Weights of a small sound classifier: activation swiglu.
Rows from block 3 of a small sound classifier, named by matrix and row number. Rows with one number belong to one neuron. Each number is 500 + 25 x the weight over its row's rms, rounded and kept within 0 to 999. All counts start at 0. Numbers have three digits each.
After each neuron's rows are labels from the 100 clips, of 14976, where the neuron reaches its largest size: "responds to" is what is common among them. Only what is clearly more common there than usual is listed. The data: short read English sentences (LibriTTS-R). In brackets: how many of the 100, against the usual share in percent.
# gate: MLP gate (model.blocks.3.mlp.gate.weight, 640x160), inputs 0-159
# fc1: MLP up (model.blocks.3.mlp.fc1.weight, 640x160), inputs 0-159
# fc2: MLP down (model.blocks.3.mlp.fc2.weight, 160x640, transposed), outputs 0-159

gate.251:483498505663500500501503452508498492500499500500481498500500499496500498500498510493519535505500500504529501500527498500536494496511499501507500500501534500500500509504499501507495551498503499504499525500506455509500500500496500496502500498500501528487502472500385409500495494501500500500500500499500497499486491500501500500497500411470480500502474497495505527499499498507500500501500502528501502517506508501500503502584508489542505501501605500533501521499508500523502519523505509
fc1.251:529511503500500506500484507499500501494506500499529501500500502500501501499596491502500483465500500497487488500495500500479500518500501506494500540500444500500499493501500492495525498508494506499485464500500522495508500500500499533500502500500627496497500515500521503488508500480500476500336511502491500501517543500500500500500500500501512472500544500500492487500525500500501500497505500498495500500500500494500477501426499499500500497500487491499499497366486498493500500466500491
fc2.251:500499497500500500464501500500500500493498500490501505499501499500455500500500500507499503503517501500489507526411500500500510504498500498502499506500500500487500530500501494500500522507501500500515500500505491500506531464490514500500500494521575503501499499500494493500500500499503501508531503500483506527500500467527500496427503458492500500508500500495496500318501502505527519508494493497499498500591490541548500486483476495500614500500463507510501498500497486519453500500499486
responds to: voice: female (95 vs 53.7)

gate.111:520528474502500502503481519500523502509502504480510516509472518539524553536473500522520498482481495474481433473487518493495520473500500501532500498507530500502514506518503503540520484526494505564451539540513533493503504518503512516468498534500500482501509510507531509507500508501504500500501515516501487499501500514500453518516526502533534509500538496513507496485497496472497444458480442460461461448445464479436451500484477492495455478465476464522474471489472483471430466468467456
fc1.111:483475536470494494487549480500482499468494497506482442492534496489484464456530495488465504507525505527513545526516464514513465513500498500466500504495476501499485483476492496475469509480507495473520469479475466516488492482491494475537508462500500509500480482484468494494498490500485500499499465468497513517499498491497529485483473491475451494496474501456490505506504522537512550533515540540535589516539536517551541501528523509519543514535522515464525547536547516519549524518550533
fc2.111:501500500500499485500501500500500500496498499504500501500488500500462500535499496504500500510500500500487568546500504500500500500500519500500498500500488500494500500499504500500498500498500500500486500500507487500528527500500500500516503476505496500500462506541498500500500500500500519500517500504500502509496500422532500495478523469487500499463487502499490499500500505499515663560491475500500483500530476557610621499497500500500540500500476533493515500500470466500446500500500490
responds to: voice: female (85 vs 53.7)

gate.458:500500466501500500500450500525500414521500500500500508469491500498496500499500500499491601501517500502500507500507499500500498485506499613506491500498500500499500424505500448500514500497500500503499500500500501501450500440500649500501501499524501500500500492502499500549500476472500500502503513499500491500498486501500502493490500492503492500485501500496501504499504613501500500499499500500499503500501501521500500500492513488582501500500500499495496502500500510495500500500501500
fc1.458:432500500500500386501442500501500490499500572501500500500500499500500501500500500500498502502500500500500500715504500500500500498587500501498500500500502500500500500500499500500500500500473500501489500500508500500500501472500500499500500500501500500506500405506500463515500500498500499499500500500500500500500500500500501500500500487500500500500501493500501500499500500500500585497500500487500500495500500500500500500500501498500500500500500500500495500508500500500499500500500500
fc2.458:500500500500509497498500501504500501500500500498500499500500500498500500500557492438673500490500495500498500500503500500500500500499499494500500500500500501502500500500504499500500499500500500510497499500500500500400500500500476500500499500478497497500500505500500501500500500502500501499500500471500500483502492506500500500502498500500500517499500500500500503500484493500481390500500500500500500500453506502498467500504500500534500496500500500497500501500500507498505500500679502
responds to: voice: male (98 vs 46.3)

gate.55:477474526479488462479523480487475489474497499520482483495541487463469468471525482494463502518529520536529546529540480534524484520521488500479502515477477502500480476476481482474476516474522498478521470473487475516478480473485488475531519467488517516500479478483471490484485478486463491499488475473496523516500491474489525477465463481471466477475464500493495503513505526529528550533523545537526528526541535516552543505524542519536550520528527528478526505522535523525540535517534544
fc1.55:520526473518510530520480521513527510527503501481514517504462514532524534529475526506545497484472478451470455471468527469475516478483511500521498487522522498500518525524514524527525482530478502526477528530513530484519519533514514521471481533511485484500518523517535509516514521514540503502514525527505471482500505519509474525530534512537533524521539500506504497488496474463474450474475455463467463473456468479449456494478465485469455483464472480522475486473464478471459470480462476
fc2.55:501500500500500487500501500500500500497497500510500500500488500500467500557500487500500500527500500500484609561500500500500500500500500500500498500500485500493500500500503500500498500498500500500482500500502493500499536500500500500510506470507493500500480504532498500500500500500500509500530500500500501500494500448532500499461523460486500490480478501500492500500500500499534607601495471500500487500570467542584601499500500500500566500500480553497503500500477447500434500500501493
responds to: voice: female (93 vs 53.7)

gate.267:481473530475488477483523481483468491475495499523481480491532496476477468456544474489458503521526517530527544526527450529523472524522487500473504518484468504500485482472486483470473512461519497470521469470480475514480480481488485480536521462487517515500485488483466498483483475489461491498482475470491526517500500485493535473467466477469463475487461500465500505507507524519515548530528536531526553530535538522551532508521532514533512516533529522477527526526536521522545522517532528
fc1.267:522531477525511527525491519501535507517506501489523521508463505526521531546455542511548488481466482464480454477478542468481525474482508500531495491522532496500523521521515514533520493519487502531484532533511522478524519516511505529462481538503483480507527511514539501515517520505530516501524531537511484487500500515507464538533536521531539526510529500517500498496492473462481447475481468473477462475466461487451463494470472483468456490471480480526479476470472486485465466474458467
fc2.267:501500500492500475500501500500500500496499499510498501500483500500452500546499493500500500516500500500483603572500500500500506557500500500500496500500479500491500500500506500500495500494500501500469500500502483500498548500500500500515505484532489500500489505549498516500500500500500517500545500502500502500498500460538500498449524454487500472470478500499488500502500500499529593582492469500500479500541461560579585499499500500500572500500468548479505500500457463500449500500501489
responds to: voice: female (97 vs 53.7)

gate.271:535503483501502519510460508500527501512529504475507519511495518557562559534478501524521487489486486483485456495485519495423525484494503532515506474514508498500517502504505501540516489509483515538495504516515549474571506505512516505479481527506513489514528525500511510502507512500501501509505504505515442499526503508540466592544529533516561516507579498520506485497489494477492463481488471460491482472478469482463456484488498492497517490492487461510487470489488477488457496486475488
fc1.271:509505485502502521511489509502516501511531505483528527512492538560542522536475568529522486491485485487485444466484522493489526482469505532514508453514519507500508501507507505523517488505481516539495522514519557479507507505514510503462470532506499490517537514500521528503506511500501502511506504505519465496525502510511473543519517530519554518505554500524501488498491496420492457479484455448489475490472460483455447482486412489494473498486487492512482465497484476465461495480472485
fc2.271:498500500500500502500499500500500500546501501500500491500505500501571496482501501500500500492499500500528415469500500500500499503500500507500504500500505500502500500501497517500500500500501500500506503500498501489450486500500500500485492513495510500500500500487506500500500500500499470500492500500500497486512500558475500501618452586502500522510504496598509500499507507540471426432516506500505517500456543473414429502500500500501455500500511457500497501500519549500553500500500516
responds to: voice: male (82 vs 46.3)

gate.308:500503487500498500500499511497500501500500492501503555578499500500499479500496487499499500500500538488488500500495500498423500500500501500500505501500501500500500553499512500503500500500499500500451509526431500498500500500501500500500500500500509426500500501500500504500500500462500417456500500615499500500512506499556500500500500500500472500500500500500501499497500500500499500460500500499364501498500500494500500627500495501498500500480500500500537500500500495500500503500500500
fc1.308:355500500500494499500519499500500502500500501500500500500500500500500500500499500500500508501499500500500501500500503500500500500500500499476500502500500500499500500500500500497500500500500499500500502500501499500500493500500473499498500500499500500500404500500526500500499501500618518500504500500500500498500500500501499499500500500651500517500502492500500504611500500499500499500496500503500497511499500500500499500500500500500500520503500530453502500403501525501500518500499558
fc2.308:500501501499501504501500500500502499500500501501500499501502498500502500490343500500451595506616500500497502497500500502498504502500500509504500500501500500500500500500497500502500499607500497500500500501620499501489499500500525498499500501505500502500501494499501500500500500500500500500499500500500500480496501520500500401500505504431500506499500500501500500500500500502500492500500498500500500499500500500492500502500500502485500500500501497500498500500500500500500500500412502
responds to: voice: male (97 vs 46.3)

gate.638:495496514493497485500579493500494457484491499514495453500523499491474457454491471485484513533512528566531550519537487544518490545500497500480500503500489501550492500483493497494491517495509487492525499491499461504493496472499499497505502495489508516535499503497490481494477497500480501502498497411490505505500500490496520450464433481416431464472477487481503502500518509503502540522502510525519504533506505502536522503612508501505505530522511510497507527503510518524521501501505505
fc1.638:496496517494496497502521496500497500499494500529486498499522500464415482436519486488480563575543542524515520512536459521537484524500489500483501540510487501509492499486488497497490513498569498497539495496500481525496487498498500494518502490489504508504490497488487490499476486500479503533493493493509511511502498500500551425467462459382378472486476491485502511500510501523522534509510508534504512503505510503514514501503504502503513509511508503483502501504503505516513501516505503
fc2.638:491501500500507504601497501500500500510504501500500490497509500501578500436503522500504500465499500500502422427500500500500499500500500500500500500500502500521499500557492500500521500501500500500509500500500503457500472501500500500484499510496503500500501500494505500500500500506500469500465500500500489517500500608467500503563450558501500498536509492500510524500499499503492470422517524507500553500473540421457501507502500500501442503500521466500480501500519552500534500500500517
responds to: voice: male (89 vs 46.3)

gate.580:494500509493500497500503490500496500489467498507498485494506500491494455469508473483499500512505566520556519559567495519516470538500500497489506501489496504501492502491498500497492515498501476497503500483498476500497495498500467487510509489500504582500499499500485480493497490500497496501495498495494524502498500464476541492432420496465337479496478498483501503500516511508506519529501518525519511545518526503507536534510511501513514500551524514499538543500525529522517502506514518
fc1.580:499499506493500494498519497498495500498423493505497488481533500478498478478535497478487508506511540520531536503525471524517440511500500492498501503498500501501480502469467508500462514497503491498503500499498488505496498498499494499511501485500500507500500486500493490412500443500482499496496471496495503503498497492489540466482496461472516472498484474469502504500500501517503530505503511502505522504521631500523512510664511500516516500506525502499503535500505516504530503517524505
fc2.580:495500487500500509467498486500514500509504502501500498501500500501605500481505515509503500487500500500505426452500501497500500500500500501500503453500516500503499502513500501500500499500500500500508500500499504500500483501500500500433364530498510502500500500488502501500488500505501465500471500495500495483553486563455500502548467540522500505503511500500513500488500498450495432453516521500500535500459523449416495505506500500502450500500522453501493501500531551500535500500502524
responds to: voice: male (87 vs 46.3)

gate.434:489485520470494484482520488494474499490489499514490486493525491442466466453537476488463502518530522537525547529527479530523442534514494500460509517480471505500481480478489487459476513467519498466522470458475477520475481482482491478515522462493508518500478487494473497486491470499481486498460486482494524516500500474482536472459459470465454478486460499487500503507512522539513542524527540539529523529548517520544543512521522512527530518533520531478519518519528525520536535521529520
fc1.434:516513480519506513527488512501523503514511501487511514506476504545538544551467513516537498483472482464479445479472528464480539463490504500537495487518535495500521515520510506530524487544485501538483529532523526483525516516520507520471483536501494484500517511506533501507507532501520517507525513515506478479500500515513483530541540546535545518512540501515500498497487475465479452465475460467470461478431476478454452486476484487474481484465481469523475476476467477483460464488481480
fc2.434:500500500500500474500501500500500500497493499516500507500471500500439500530499488500500500501500502500488575568500499500500501500501515500500496500500480500495500500499508500500492500492501500500469494500504493502486628500488500500508500485524459500500469509530498500500500500500500506500528500500500535500500500463532500498461520449495500496473488500500478470504506512499551585565491476500500466500544460566590545499498500500500552500500456553498505500500461463500436500500504494
responds to: voice: female (94 vs 53.7)

gate.576:498503500498500500500533500466501670523501500500500501496499500598499496501500458500522500507500531501501501499500503500501500511475500477519500500500500500489499498500500493500500496500501505520483508500500497495500510500526493500500501500481500500471500500494498503493501500500707503504502508509500500497499499496498500496498501501497499500511483500500500500527500483500500500500503501513505500494500500486496500503495500502494500565502528502500518480491500500502501501502500500
fc1.576:500500501505495500502494500496500499500500499518501498499499498499500497500497569499501502506499504503500500503503484449475491502501502500509500498497508501500500503500500526501500506493497500505500511504499500500489500443502502500507500490506497495502500500551500501499502462480500496494529508502500494500500499500500499512500499500603500514506524526494500487499501500512499505498507613500504514500509600500500499530561500495500511500508504507500510522497501698505501504501507522
fc2.576:500502500500538494496500509500502476494504513443483484500499484497504492487486504499484502500517506500500504497500501503498506503503524522500500607514505497502499499499489503500498498501500500500500538499500500500492497497486513449497548501500520499500506498498513501498500500505402414683496501500527500500500500500499496499513495507442495500500502502502500498507500498499499500501500501500506501488428500500496523503455513500501486536490504480511485501510500579500491500500489502
responds to: voice: male (94 vs 46.3)

gate.622:504508451504502527502491511500517501505518500473506511514490500520560534532473516535545480493604486481471454492481526494478526450498504500510494490514509493499500500506502500506513496506476501515491506499527508441506500504539513506495467519501483484499513500500587500521504511501510506522513504507531482489499500515507478542527520562514569527532521501530561500498477491482486456489499485479493478484479481488459474476464455480492478478482484460513489468499472459487476500431480495
fc1.622:505503494508507517503491502501511518508511502486506518513494500512537518523480513530522492498491498470454474472488517494474517484500502500505482496508504490499501501505500500511507497505495504510499509511517503486514503506527502503481485518500481488499508502500516501504505511500506514521504510506512492497500500506503483594530514536516730525520566501516500497498482496483490477492492444490488487482485484496475478479489495497497484496481487495511494476499487470490472499489483490
fc2.622:498501500500500512499497500500500500509548502497500498501533500501565500443504494481500500483500500500504432355500500500500495500500500500499501492500514500502499503501500501500506500504498500500547500500495502500501471500500500500483500510495516500500500500495502500500500500500500494500483501499488494501531500559475500502597469547505500501532503500500507500500499499547494415449527510500500532500454536448414476502502500500501446526500517487500481501500509560500534500500500542
responds to: voice: male (76 vs 46.3)